From a checkpoint of a small contrastive audio-text model: encoder layers 10, encoder width 192.
Rows from block 3 of the audio encoder of a small contrastive audio-text model, named by matrix and row number. Rows with one number within an expert belong to one neuron, the router's apart. Each number is 128 + 32 x the weight over its row's rms, rounded and kept within 0 to 255. All counts start at 0. Numbers have three digits each.
After each expert's rows are labels from the 100 clips, of 14976, where the router gives the expert most weight on average: "lies over" is the class under the peak; "strongest on" is what is common among them. Only what is clearly more common there than usual is listed. The data: synthesized solo parts of chorales (CocoChorales). In brackets: how many of the 100.
# router: router (encoder.blocks.3.mlp.router.weight, 32x192, trained with AdamW), inputs 0-95
# gate: expert gate (encoder.blocks.3.mlp.gate, 32x48x192), inputs 0-95
# up: expert up (encoder.blocks.3.mlp.up, 32x48x192), inputs 0-95
# down: expert down (encoder.blocks.3.mlp.down, 32x192x48, transposed), outputs 0-95

# expert 24
router.24:092166114098095137091087147131170112104090067147147103088169152117178114168100124096141084122102109071131116185096145096119129140087127105101142090168131087088112108134092086067156123047126147129120182133123090150102086085130150111148139054073098120135143148107153083094091148136134089175
gate.0:134087093113101158102114109140131178089185170087142118127097108108165128103129190132101126121150126161134136136132170096177157133140107147144165140119141118145113110121174114168096164120148112130164135158084117154191162146188175063125148122087089096118182122089161205065103121083195131130
up.0:180111100182092064149169121119139143086114179150125120155080098134106180124146092115144159151110159113101115150114143078157087167151152145126099106130125131127065154100094134152113137070146145149132093145160171110045156107154164119139108122141139099131132141146093028100082120108161153092
down.0:200114107105131147123154183120169155081118121119155108087095129093090068216132125141114109183114146102116163105139166117089140076123093141119137087165072167169173114162161132156103131150148161119087169076158144064140089060105110119158164150100128101118133120168083109080178144116144153070
gate.1:130115100157151123092141165131149160143175117129104142127134157129149135099136138130160110138175122133074146122137151131118110116093109136126124147120123177098169160063146181149193091079146063060160144156123180040141115131122125163110133147098119150102060113107136091101137130183151152099
up.1:118139139084115164127114108137125115119099117113131106130149097116093089135101056178123113147139186129116185134117159128150123098090078144111125083150135122144141092040116165116146079121132153070111147111181162122183125123090111168123172171167109169102145136141146086053090118114031094146
down.1:034136112099174134078148111121116170094140154152166116129144161127108144184125118121141162117119080137106127117129143122119123149119151095080172120156123085063110145116220146175100173137135074189134158166138201161099144112160142125104104158140107104104153138175143160141216122110153089120
gate.2:205124063012107125088151126086136124147113132140135121140151160147115149128110146156140154127104130139142140148128095148129149134157125134127124126106103251120145121149117116153130080103105109115139145126125213127174161162105094123142097157167126140118128146037143114145105140119103091083
up.2:147135073085075121113142083088133078172113157099179100125163164120149102136104080140131157125103155123138185112122079074098110095143165092111127120151082200108134102115114123149179100102077163158143137142125147154163143150111141110133092156079076130143163143000155113111129118165074146094
down.2:146172118084137171150231164078141167134073127129130152143151095128138048091112149103100135128115128104141106111168145135103128117108094191115153132092130163143141143047114028141095119087124150007146150142159112169118147088148117161160177108106119101174143154093096131204108119128146184112
gate.3:142115201147102139096113115065145100168100142186137132138168097134101162101032119124085090124064118124115186120112149181049166098097156124158095083142139119175119108065119105118121126119184115113112116150089146215137138132092110136100129125134136146121066091084189140137176161154106112141
up.3:086101139151182137153147118131121120114132096124097153130142142153160078157178148138201147166157133083100086145123205034144097163122111136111166127117145154098128135155153133166119154124079167114120146120135152091156149106126122102116132079124127092128177139097079102116128126122097150069
down.3:160109136204115089146144143108143143134166140165098150128131072148136164089136088136117145118122173074160166115108173167096127090111133169122149134144108093120130123058161141145158074080111141110136130124163175153122178110103123086126132225108088176134124156123145104166199158115129189105
gate.4:111150109132110111085091114156136139165107122135117138196117105165078112104160114130143160161137124186134076172166101137120105069192085120139073114116111094133094086087133074149205147146127122185157119129118125116081147112132138108086115121101190110152096188144160113225129202149114101107
up.4:147158116032180187102165185058089143168107098061094137097150121114152114155051141121119090107159084092087124129093130105138117088104126122118094108166120104139154154151125108194108079100106105144137140130126142103177053141125114123149135138160135083102185110075136122089074116105095149169
down.4:136127165122105148133065140173094138117132106120181123130133123104150174131127116141097134155112111166134088155112141137083083134119084112138120115141170138141132103135127142144149091119135129134151090146147144119131111122127138126162087182093153139132114133123079167174240111145134167166
lies over: A#3 (70); A3 (30)
strongest on: tuba (100); note A3 (76); note A#3 (72)

# expert 20
router.20:138127097158115122114176124127176107182141099166168158158107080085101078086158122132107114165124106078140137159088176164104107173109076095177117173119083057114180121077159105088105168090084101160173174093083126113126120182156155099129078108114159104155183120150120127073088185059090100116
gate.0:142116144172154107115161071152116139186091191073126102146152134139132148101143107187072142121104204147143228156134079104089138129084117105113142143124118149094143172165180087151105086075129167141134135159155140157161125100094078114129131082140127134121144098183103142146135117160141172088
up.0:118087058140113144136127148123162131005107032143128139128095188134169163159074128068191139109146032126187051094106131118139147113222151158137090092160092121166125118138090180071110135152128119147134113110100120116087133123150166165104128156091142107147130122070084163084175164077094131090
down.0:055098132138116101146146147098158198120117118138107124159142121151113148144175137128134135111124122144096172105142178132143126124150105116090084127132200100151086149161073143206159103079113113155111108145132159184128127039167141106143133120159086130115120102131115148124255114163134126127
gate.1:090208145170109161091131134133157111116174112144167145129130150114100096079105197126157109122165157132101093141085125092184098085089097136165130123142143099066130095200110153125070134082178084114175137114110144133144121132138154143166124151130161120080162106094153110209104185142126070025
up.1:170096137159058169123152153119112131131100176106114138130119080149075169134138136176102139132125119119157106111208189174086125129101086132082102164133145110184108164148126106118190162122063118140097149177162138093119123141153147144129114108129159107144115172131152097100160146131112165183
down.1:110148132100149101121135164090192112095135107176155111103104143132135038119103128108122138187130130114115163143139129145111082089153195119140118114156141114154037205182149122101125089133088139199104169161125154092142153117140117076145083138129156124095158114165101114146135077101151178057
gate.2:145118143126122076105154094137143168073190130114114106134183104147130172130134194137124119184121209176070093130113140119176118132138103154120072048117194099140170225092146165096068174165106155161158155101176126070137157143099159072094131096144153122130097134119128147055122110146148112055
up.2:069101125098117161158142181130120051150092100078180123115150151160132143126193173143123129161145084049154149134130162118141163143181132166141194157160072124111097115188079079147136119130138138127121061129128151092151107138173143199155069166089103121150147099130089192138138144107111104159
down.2:104167118113127146144115106126140168168141119138099126111125119150098118097117178125107115132138117145158152154160164144085130162082113175149063140119097114172032141133150119099103118137098119143108151118134180216133177075119112117093149076118097059091165132107074139073110163156125103043
gate.3:092155080078112222153128124160129183148117148132152138119137091108105151149059122132121081133143158102116187109112125091092127108111121143085037084126166128136077089188103123135124178160087116150109168091197140122142163161109182072137161127134108113149109099104159133112100132116128035138
up.3:178144070127139121134157134143116117151158141119121144125141168128066132099074158140176114172123081114160173174103170101142112113146106068084128133133150118115167169147097161108070206168118146089100135035172123108163144131140136079134162083133122080158169110122130112130136146129126101180
down.3:116124135142108147184191143143180139119152087103132111118103145120130171146194095120113128119132122109145117126115089108086113166117103110133140118142151087099114061120127123131117132087111104101112070144151145172143190081107143143162153153110094121125134130120122144197136113167147132162
gate.4:098147112104113098154152143096118143109099105180111124113174166128137166118096171116136154065144113144149040134126151167123144118109109184157129121120184138117102145097114159135126089054161093085151135192068108096052146133191151079102110120087140099138170164143131089122101092144158139065
up.4:128133081136096143173202059097113117091115121165159127082122073137111182098114172115109195070107107169146143107100097217167134135141146091170150125084129123115132134127072123145157136112172137115132081178091087121109159074137129110109083086108163093163154154098150140114150108111155160039
down.4:099120202091123154096186122132110139158135151149099132115080127111123162133110130134133135099118141095140110091164138040091162121126158116109100136125159107162154093159171112093152125179134115108152091086065194086159147148146124079098143180148090159153122130083144152113155142154095088169
lies over: A3 (74); A#3 (26)
strongest on: tuba (100); note A3 (87); note A#3 (73); note G3 (26)

# expert 0
router.0:113161152123080126129099125173098126129118143133164157094100088103063163118075077127112110110154101148185100106089158181131103076092161160114099120144095109104161117149128128101178116092172167158116092138100129105109112084059145127130099178153129134169180124119107108126117124095118059099
gate.0:166139115159111125099132120117146117161074138115104125071115180114188097154166085146100128119116135127064119147154096162140100041084163109161118194109110106114159107114133100059123118078080087121080096126102089142155147153174105181174171104144157153117109129116121179173141149146102051104
up.0:180161128149099138112140136142146143139089150106129136064098182144205135147165063160107148116121131136043133156166109133143098070075183119136092175108123120120153101073146105062134142084099102123107070128138092141144137130152102191165159107113166161126122128073159151159150120112102035098
down.0:150090122094102120145108116153133156120148137154109139177163139096142083141112144139148092103124102122155121171123070129119141130120207149109151143117156201074135104104161198180124110133132135140144132118088106155125100105112115151097162122115138098142089157095109146104158126160116095202
gate.1:136120181105166120152130122151140092162180087141101103089088142109154136095161136113116108178185076164170067189099176131170092156095149114120144123151090163133140086035120143193159080079218101125132063103107153058129118105098127115150109139087088117101103118196115169143131142143043141083
up.1:085142079132153146105125074142124114128076228142169145164208110148120148126075163187170160149103176102112162116144104117069159143140116174154165102094126154151124141157141067061110105153074106056059151162117122160107151107139133139143145180135163123140095119089175127102094129058149076150
down.1:166114130134139162108129138147143116123109128109194152123122106137078110120112089133126155127142146151147148106119152141074127134134078127102123176101117162131093110050062072166151085152151176138119030153089193080138113175115132124117106090135140129104128150116116092109112128148143159132
gate.2:149145113121143082123141100141116036126070177165045098176168166130142118139090127124155103128135129136152074146148155119114153118100084118172082134103140157138104100082116090165103096078114176094115138161096152185200096105094139144102098200091131089128119133089131171202105166147166197123
up.2:109103139109119127116148189167117172166116095127128091136167155138121105129125112099082129146067115092146196095124099173201128109153118080146128133104073171112125156104141114139158110132172107096146134138065131174081139118142068099082088170127081134134066109152152114099150098172111166206
down.2:181145102138115115106100153051128043121109145061081160121109122087118153154122125162132158100084125136130105096123133094215118158159128074122118074152118138159150114090138161051120124119122108060129179158106124124104161133157122120157145079137145186182123153128171107138051141136118126192
gate.3:164193150060143107153172115128135077052144156087105089116152152153115145121106150122141148172185137176149065168120116190111135079130134118174101153129112158091108135097050145123133094138147138142120141117165166160178175155088131073172159192141132132161163099154104148135064112104131169149
up.3:117139179094191149097113154142142156113140144120116131153138175090140077128113193155136102112137100108104086105127161170121078123132076138142106159156107110090196107088086150167061124209106128096169161130159130131187124091192093113170116143108171150143134097051119117103120164161094190041
down.3:149143106151110103123156124132165152158150105176072141131153134114165124081128146124125119089149104136128173088137139123168126121120090089132169131082126046147059088132230120125142072050116134183089156137132145125111123116155109112139187149108055149106125115164140133183132092111120121123
gate.4:181145109189114096113146164110127139111165105167139119128151149136132178134162110100133107160125126116084208114155116128166090060140150149109102126135150125144121098164125111111195127151053174157152119164150128146102105102183117189120082118121143103066149143186119079128121166171132162081
up.4:164177092175094104080150155107123173108188076191119126116153140151138182142130133114139158164159135114073161150149136138166123072106138131119094106146155117116117099166139100100191178136080173136128131148131138135082104082151157203119084093150135081107121123186153125119068168131144089127
down.4:098080127055152154131123123128179166149124142094109121131091128156105070224069137144161167157134101095116154162140103124147138118120109085143114141152056058126023108114077142087146109094183109146147177129143067160154137178140122138099111053142149075125134154141136094117218136145127082118
lies over: A#3 (89)
strongest on: note A#3 (89); tuba (64); note A3 (45); cello (35)

# expert 7
router.7:127096149154099104174109131138167093175172171107089128124099077131097147146136114072108129155177059075086188151137118093203102165105129076151073109070105142094101129160109114083181150127097175127172144112100092146168106081121147111147147116157117119134115113101088127137110159101096118175
gate.0:157070115101170161138165148130126118141109210144124141081118095119121097123127120156103164159144134083146145110144140116115109133167089171107170109127137163097141144083102082164155144166045162106126023136222159148159121125112140113119102115142110104129085137032148182162161144141121128148
up.0:186061131103154138134160145147126123117124190128140140102142091114116106112126118150117158129159132079138129111156145116119114131153089180098201085135135183106146158090110071163137126170029162113128016139199148136164113118118146125105106116129098107130116111051128161174170149158106129162
down.0:098128117093094164112180150096176147160100114078138124134124115156141029119147148130130131117130143151141099163168097126123161129118089130126138115122127189138107145048159173151141118145066093150143192121055113130114120113132109138154128190085101151163139138155110099158085143093114160070
gate.1:115147129091114113150183165122149126133166148142081107115151167146130137122147156149134145153160123139122102150076184152095089119147078098165110082142121087142115167109095155104062116124157113123175157145102178133101117130087147147064157182144051062149087171105135195193105163180137122098
up.1:140127092177153075150129139115125103106092172187170116083145103162162158150127151094147169112111158084066143182146153104185120131111151120116149147154126181169090121129132124091162163095197171157133087161121112130098095128124132146146103089150131124139131143162125165060140060116096132156
down.1:149132096112142142125126076088110113150161137134129131112116115111159136148147068109130068121120061097114126112102199058079068138116090166143121167099084122145175149158120158105158130121186105075177119100115130108140103074114101114106146080122117112100200113135089170157155125190133142225
gate.2:112161082145139114145137125097128160148108145131155119113097112122185136166127126121098130174158105111136085090109114133133151110111128125129175091110108123147133093093091156118162100164188130128191131056131103138190125136109093158156119099109141166107126166160166099160006123207090143134
up.2:144158125130149085129113166115138130126142147126178132151083155113202161150125117125092084112160119125117088096095135123127135112113138106127139138119107126181129105159113166118139083091091108147191152074098155110109142149135139146120098102143124090119093150187159073212088157205084121174
down.2:102095104067142135128104131086202126106153127082158123098129148115101000081185091133150136172127146110146129137144097123070126111132140144100114118134108028165115145134136203132079060128121124135098109167076101150092114089161111125106169174130126039140129107128126116141098123104135148119
gate.3:122151127172115116107147172114114101096164107101104121114186132134153164142086098109146079199136171169158126147161116116184137101154080107124150128103112150108148113194162113143121154141132095117128148110132129090059134072118112148131156203096124059086104094065135138123104177185111101108
up.3:132129122190124153136116120080111083125133129110128142119165132143164117151094078112129080210151187150135130166148104137182129138130100106124104124106119166106167099114165116139148136141165103112111177096106158140016128088136102098125132189129141074096085070066139160142102149155114133141
down.3:163127112157143092140110112181148144138070162120110136125114117108092165115176150119153129148104116171121101122141145116102172120102110190102158143124107000178167139000192140148151110126080088099085078101067162133125100085088148154129143113101127134129146130129127133150104139183124167113
gate.4:147136123064129128208132168179141159116152105084209138092151171123088126121111115131114186138133135153139146149128118095098147039082109149112157157147136081152099104084129150141238074146161096131148093101092090156131140153124141118106106117139091113155121143134160157097138121132202181065
up.4:130132171160115108060119091097143126084119137230098125129133125170147113110134115112129083095139117117102082161141170121145119216147201103129073116122132192109142135158127120081082167137084181130069162137117109099032082082136121113162124148154148147114144153191144093180103137108076098185
down.4:211146175058116161120145109188093102106133108139129133118163165121113136150104102132127150148117137168073150090129123154089146099135127153118108120171018102150139147161068127178137073153141131132121109159096211187121158195109121168107160138157158203176108092058132146157164134125114184086
lies over: A#3 (48); D#4 (26)
strongest on: tuba (92); note A#3 (71); note A3 (49); note C4 (34)

# expert 26
router.26:170180163124157105114077112143122101070102097110141079118049183181154127146077130083153198080096147124083106143128154114113115089118147158168103074143105141149146166141166090117192136139124130078141101164162095126113166157130142154125107114104130112128112182130170076160152168107119057107
gate.0:134132145180087108138101130164139128125125193085126108147093108119176163105070182098166077097159113089078111093159104104040131105136097118158079127108107101143097135083123135145087153149133178119142132146080139143171161115137168136115162165090139134105181120094106165080102147054107157106
up.0:115101179139169128112129194168128090156166045116140145119180135111102105129184055143110164184098095161217077147123189055139114128072136119118191078126111148110118091143155144101141116111164087171118110136133121117123119117166092120120119137132055140146106119174137094182152082148185128072
down.0:120178199201142182082111082074123146120168163148079103135148146132094141091148145095151083179123103149127129100133127131137159129114145107108117112125119148120116128146065143164146156100149159240074122115119118183156067074172133123130125141124128115124126117101148140143212137128131117167
gate.1:118110159120100122112111103107120084069164187136111124130154094136125136079186044144122134061142187144087169091140140186178169116153118189136125101143107099109214180147150099104128113107085099099126151121188103123153119115051205143103145116135116114119071104135076178140111173178122072086
up.1:189133069111112178122197152140130141136078088156172131163092133123114161177100133137160099167121133164161116137096098112115109141147133084110201128111146185100110097082083165058211147151169155146081048132110125120121152133118049157163091106136153129113168159133107090105112090144108167113
down.1:162149116149140146105250098184087146098139115150140140110109143123092138166155174116119127148118127156144168140128122146151118105095116119101130173121095074154185124094196127138151121063130088071152132144159146166113144232155105161090146143137122129092144061144172127131229114149142161070
gate.2:168090075195159132088089119112119127151161185154130132116210090110114093112111203166124141191081119097097177122135129152106131166187129129118058112147140154137117125235102094126065100155062170109118153153150170103174145124088165113167148134156108106120116117078153111144176112165110053186
up.2:102157185105109139143166158119152131111124084104121127148043191122158165129142075116117108079190099175170137105110121114164123129068124104155166167130098103106124106035189163140198157112204111143134129088078098129088099147175097133081106127070152141133105100163101133100075142092144206096
down.2:108119094136124133096036147204086117096180136178099138130130158108130186184061112134160138123125140134087134151111190169070076101135131115127137137086137086129135132158124121097158177128127156148094157108190098161134097089094135097151107089139181088131141114120132136150153110177146086113
gate.3:146186114197189170125117199102115145136139112156128139119094153188117151112099110125105137136129044112138102113098091062113140151131119099134102098149188109127118100176175162172214112139162194144117091144108089147118128113151080152121066119107138150155160151139208086115055103163125104155
up.3:141183125213191164125105191099123118145143114160135141124101160182119147117112105129114129119116053118143107113128125055121146138143118118132117099136153124136114089169155178148233123112163201129121092151128098142124132112147086164133090123109119149136176157174203106106040104153139101159
down.3:204143131050164136134046169112179146103150122078110112119156147147132196164148126120111111141155145122126151111127123140140166114117127070117133131113134103175123134109145060112132129143112106033138079115151103144134113213156118133143122072124113129150161127123125148138088136140119178145
gate.4:114153103117127142108119093078120137140118129138145082091109140134124134187090116159143136142126147088126126133131094196112068102173094152175156155143078099119117122152120088102177134216097055140113149135173114103122116142068112159117140054139137120115145058118077145124180105096149187137
up.4:118120154191133107161151137164133103166128149099111146162190156132118107092125122098126130119153093161118137143133142077153157173065130111091074114119165167152123124140136152232053139033136203162158109129079130144139137122145129077120118220103118152129115148109190138162079161164102112122
down.4:153152118095136070127167152208135124122113074140106115115166135112182176046108060137139141169129147120140091174119171128056109125121099144127105179124161094154139133193112163066122136110145084178126113117129121131138124135117159135131173117126150141134161162150112130121074129071129191140
lies over: A#3 (76)
strongest on: tuba (100); note A#3 (81); note A3 (68)

# expert 19
router.19:135098104137136093108156096151124136100139180100115127149143148179172162124182092126160089109194117131121149173084128096104107099126127148086164106072168145200144078149110157128096078125163113178118177059173215164116150185058135120188108091106123142095106140216110179122136118096149132110
gate.0:138155124134095182103129129107145055141155205121158147128107177132138137155096126111110127104123172099135138093141063159042121132146093120155146182137115139144025075090122137113138163101047175195106177165083182142145125103092160156100167169109150145148084108107128108144138137197119116210
up.0:081100135142112058148125140121105161151130109090097098146134142134142111130166214106128164095108163141125109160128130117066128097169151092161117140113134155156117079187181125071082150049073123116182149202074135144068136143118121129150061155104117134089114115108152184072116152166178069153
down.0:104119137129142094139236129170190165144144171164083113147138121139095144060149152143131137066118108139151129129116121155138158126136132130137132141118138056114134079161135119126121130095150137160094145147173061084128146151142117126101108085115097074143114117104139097152212142171158115177
gate.1:137122153060177155151095177136126074120128143100109126103112126133152167104098073118132140076096078115140190104105145088154125141114146107124107149124120126117101139094082123181132118177091123145072119189098111165220111139137145132080079078076139119136126111119118082172132141162183156096
up.1:106144135139144087180154168099137144104099113118127136144131163093072095125119157133109163148149168088128113140113122131101107024084119119127169147122159156129100195151143153194157102168173137133054135153176145080100123137123123130053141122100082125107131120152114141086175166134102119138
down.1:142116083179095160126111136108121159115117136093133131124116140126150000127156077124130126151140117146125128141083158125114142111127147156131146153106160130173088110092114098156138193116156131109147248150165098108120103139133108144153112101156126078103137142168144146150175114142125124092
gate.2:139074082117160079127096158183127128166108180156084104124115133128089141126147255129134170201114123097146110101136156194144155112154138104129153097143130077106100142115142100126164137086147096110168238152167155170049163186115144093134180196118125151131159118129162124134116119112096111076
up.2:165106068145124098123145166169122107172103174126103098149101150095142118149117084146138127132145128109110145105152115056109086107150141163085217130152153157133165128131127119166158190046093104130135101130121203129056102126115122078099105195140144125132191122099074163130123076062076114073
down.2:153121141130088067122087112173174122135157160153117147149109124150143027154127131116118120138128128133127134097089099133052079134140161167137125094114167179192098146155088168146141084129102167114110081140141160126127127176153115119164123158152110166129108097171134105143131096154129146120
gate.3:142123172101060142101122184136120118091174102130135116126151087167136146099152137167112157219108140164133132042132140135099091160137096102163159136097147141123182124124147143133127145128026116121128109087054111130139091162112153161155164181135188138111126078076049100098137103184122100082
up.3:109115189093162119134144122139100153086066086093147125169131127166137174129146134111097110085097070119127171090109097132119161103109162131067103122146130168078130147123152092170214079100158084117099143101098119076148138196140170147178105201105165121108115134151121079181141088067125101147
down.3:145125132120163133112213132049175103130123101135103105163128136102105148107126130162130122164119119102114063135117212120190155136110155119111130135120224144087145111177181074086112091113162111204147091109065040104152119139155101099116131125105154140148101132153155152148139138225125078206
gate.4:124103136105154174113133107118104153158183136103112100121189068111142157096167227143105132101139121143089076148151155102115145104150133161141112080158143124134161118110143189191211096098178130119147044146172116114109099099137155130116083166147120100104145094143174139195173140145112161121
up.4:141066127094072161084109100077120124147155201133110128124169120141198130125161132117155076102093132152106193187155057146156149094143114108126108181099146130113129084108121055142139172110104091134131129126116089163089094124195125114066168092112198180145109087121095099177140130105092096179
down.4:137141143103110109190154077029127144155174117126182113139142193137094088121105133136109100100125129160164154115106128163098119139141146169155134124169017116120090130106180143175150117108180139158133138110106156191118148164092150092151157157105122151075144137164133113134090133129078174175
lies over: F#5 (92)
strongest on: note F#5 (92); violin (54); note E5 (40); note G#5 (39)

# expert 18
router.18:159133128177185096182157144196139062112080147146139119121134140139121183107142072102084149103163121122089116110136114116082118091175106157099079134175139095130136089101143161131083090150085122134099135149154116182130154069176200205094167129101062099130060123044073097145108106180158172138
gate.0:120130162114150095112093114121141160121162135098124100163133068092111067109161154153135132099103131069144176148104125143090119162154107147128096108139094144076143124172130084117120075101169094174137141128125137111130157146108145089114105146085130067138179156164143158131092131086108190139
up.0:121127108161124130151100157114144119145205112116144181145127127120125111080140124103093127096132102137089129121119192211138122113199143093154121122099152133118106143080127159078114142141114159146107123154065077192094116105130124139144111123159137178131071166157229109137171114118137089130
down.0:199146088049134133168084071186116092146144103179152132131135137153119109115169095116150105155115105141092135221148108092122123104123133109130134126114170187139114068112129142159149107051118093101160117131062210121138134126116125123126138189133117179107115090137084121121102140163156133093
gate.1:124141157124120122109121129134123137091095155191102120129113132102116132098190214142108105144049182125084093121179202181087145130078110128089168149142081168145141208119199132095106141110086127165132194089158087158093146136116139059194134113132111167126157128095162107098117173084120152100
up.1:155115119124087134128109129120117156129169219114209140143091142098138167134125144147159139101145097144095130129122162130068067126079154161166101202138122103108155081126160131127087125137172175111127132114132174108120141097133156128134105154137133160097070188145157102154087132101119127151
down.1:116115116141078088158127127129111098157086116146102126130137136141122061131104093114143096119134134148107113122137132116117095115106112130122126117135103146136064109070182108088158156132098056112125068122123155148113090160126116104089071125148129208121125082057074145165193094146137160169
gate.2:121147167107138111134087116134129069191158171081119116139142089123143118117140074112095086066113149058085103105146134159120154162121155167119097091157092155123177086175167122171086135116063130081119172138180086107098130141120163094035108171136132089145070124184136148174144181138154081184
up.2:173138115112152155102144114131147162102128095163145108120075176142141116109133255124171160198119102162178129115130100113125099101139144112143181162109160074111077134103136136086165073132173127141128130098046143106134157112141099169184133096096119106159163140087183136128139125105096236123
down.2:160119127092170069126202138220126153142115137075119112124109179109155088160194183138124160121132140103163123127145163117078092128123141156116140157165030031128163154059159138122119123117114128131106066124159127160120082132145114169122123175124147119142069119112168153110131139138150148131
gate.3:211125112162087130104110125126146114127143151130141131146137093181141109170168185158143162130140098184139109098122089177094116185128123122109094139153091127171094116095090146203123134114173085131153150092067149148138110125138165080112109183140106061154140118151106167122126087139103087170
up.3:154102173122169137069107159101137106133172139105133109098120115140099142124172127170110170143144109161140119071141084169105125156104102148135121170129142118149121105136149140249072141124170088126167170067104108113118146134153167113107121105143111098152103095128113160153170107166107108156
down.3:145134119202128115125128126186090120147095109122224106161157155129131175104126119119135110140155133108134159076167127109107140170118084140140120141109117151156159117038170137147146065157099072079148179089111147137129083140170153087091124092114108083155109072153096118096088118040139154049
gate.4:093079115072126103108103123113141133065101109142119112169159123120125124144111128130183179092082170131135116141092147131120174095123131116147117107128142163123134149198149129163072146066174116108197179156131079050170110116134140136080095143121117167146126092164136122146085163117173102070
up.4:124097111121189125120127093112119130130125106143115139123108171112152109163158141140182141140136089174152113197118119132079073074167153140121189154106079183113175090120128095040131116154217129174138083163135125112078100103153118062150100112121144147139166146135063090147147127154094244141
down.4:087139112044143141080154145206114127095121149121119133146118112127145120158092082143126085191138143125127111109155116090126121147105119078130123133150125074094205126151106135092141133092088159021113167142179140134124134159139127092114120153125139102131136114107109134116143150162143166093
lies over: A3 (93)
strongest on: tuba (96); note A3 (94); note A#3 (38)

# expert 22
router.22:180123144116164105102122171164140095131140114144157141083185151142145143162098119105130157121096130122099157139155142099117089094061158159197112142079109113071120096172103134100192168091164093157076081149122158105136140091104154121093123097093179121092152196124122168146098076127129145086
gate.0:105116122112139149144138218143142133101111158159101114121161128118096111077130136140125136130147096213070160154118099158168160062195038127112101167171140060105132166092119123189101069137173109136132128106131107138130160118131126139160154121133142148130106147109063097113115098122164153066
up.0:129105143151138200148154185106140197143095143197096136155119100113076108098124145160118162128108117175128122114169087176150071098151019130145085177126154050072157138103090103194151136145179109106135131080128106112112143136149155159195166114084113111129136160072112123122112103118138179079
down.0:113142119157101153139178116090146122136093130106162133109142063124145107129155103119128139150133148143147128122110094105159155168132112145137089115098077152084107122124201011142104172111121173210133137143174088136110168123109126085105134049104117120140139124149156106103098123140103102164
gate.1:142162092089177109138130065155120139084101172102134150120153095122091069178153167130089162141141113048146126172131087121146131128104135144110081145095129162088103142141138065168176127157121143105111061085179102144179132110118147082153129074185176146143179143146087189124171096136090123157
up.1:142158160113123093127154132078139152121138123124099121105128182118154134046133077157149102129132174173152148139102149143108097162114125171124110167123119053085106140058172134075075183089144110114115168098128138128026109151126160171149106157091142090153032123144207099127012176117159148156
down.1:145121164105166099117102101110071112167118107151111116163139183131131217177154125139139137097129150140136113112140132076071141109076152086104104134101152121175183107172169135129125157168191158069096143117203125106144160102175148067155096120155137135065124098152116148163174112117122162178
gate.2:139109131139153119069121142114118129147126156118165095123135105153186122148163132133105110101114107144137110073100085136055162107173135104134069153111154087110102092116080096169056097130158121127122144163086111142125090174177105187146119171163094161140164148111139182099162100049123143214
up.2:142126104131159143070161137095111106119127190127142126101131081165161103153133125137099087164109116118164134129122126128120156075224141116114068107127135082097127135098090090144098160072114072112134148185087139175108108191150119176067131160148123136145162107085084198122199095063121099191
down.2:169129091162110089131108128048154081103150134092146138122146150146145142166088117132122130178125145119130107103118108127083143075165151155123136066151090179182155190105169090160129076111135161100115173098135134150145148141107128145154171151110164117106139101130105119182088102137093129150
gate.3:176139151066159118142129128140120143136183117191102139156097153111131100167068116177163100108170150156143119148106112165071162118093134131117105137128085182101096154071111127158076063136154138099138135177212085162134107092106139121145182101137112116113133163126107134114221090052126158113
up.3:155102184103142123104145147104109165151121115211126146135145154104096134144135151164144042146136140059175157107085172180085177152130118135127103170169133123130134117125092147183058144120119135083075124086187107142111159080171102099127143125108098112163099094089066079144145093045170183120
down.3:095079126116159094151100163123117089128134104132118113153083094152151084136129059124144107108131149149129156089115122098123179092107136109168142155133152145152152151081145097121169049152101128076134170122150124144135152110075127160163125038136109117087089126101159124093047164095140132186
gate.4:123082111168128097123115127169136119110135159090068129132112174132122124068090091133134119073157149121170156145121178107114132134118124120122129081111132120137119131023118124155060147135223143077129093136154125111141140127155125139161137076127147145138103136148115201073161170138116155101
up.4:096133111151153086117131109117119055199146163166195123139117125123131136091137066112149105169100131207156149197146143129141130078085114119112163165138125105138122069246163129099139114109113080173089120124104116114139096110116183125095099146158123084129109125071095127169093120159123087103
down.4:239112166091161217110097123186142167131144118122112132146152078123123164194134107123093105127134074110148099063114113131139127089110060141106156160109100127088133122095060115166112128160152171116090128119177153152132157116166131121107156158109122104126117155124136097115171143112165145039
lies over: A3 (69); A#3 (31)
strongest on: tuba (100); note A3 (84); note A#3 (56)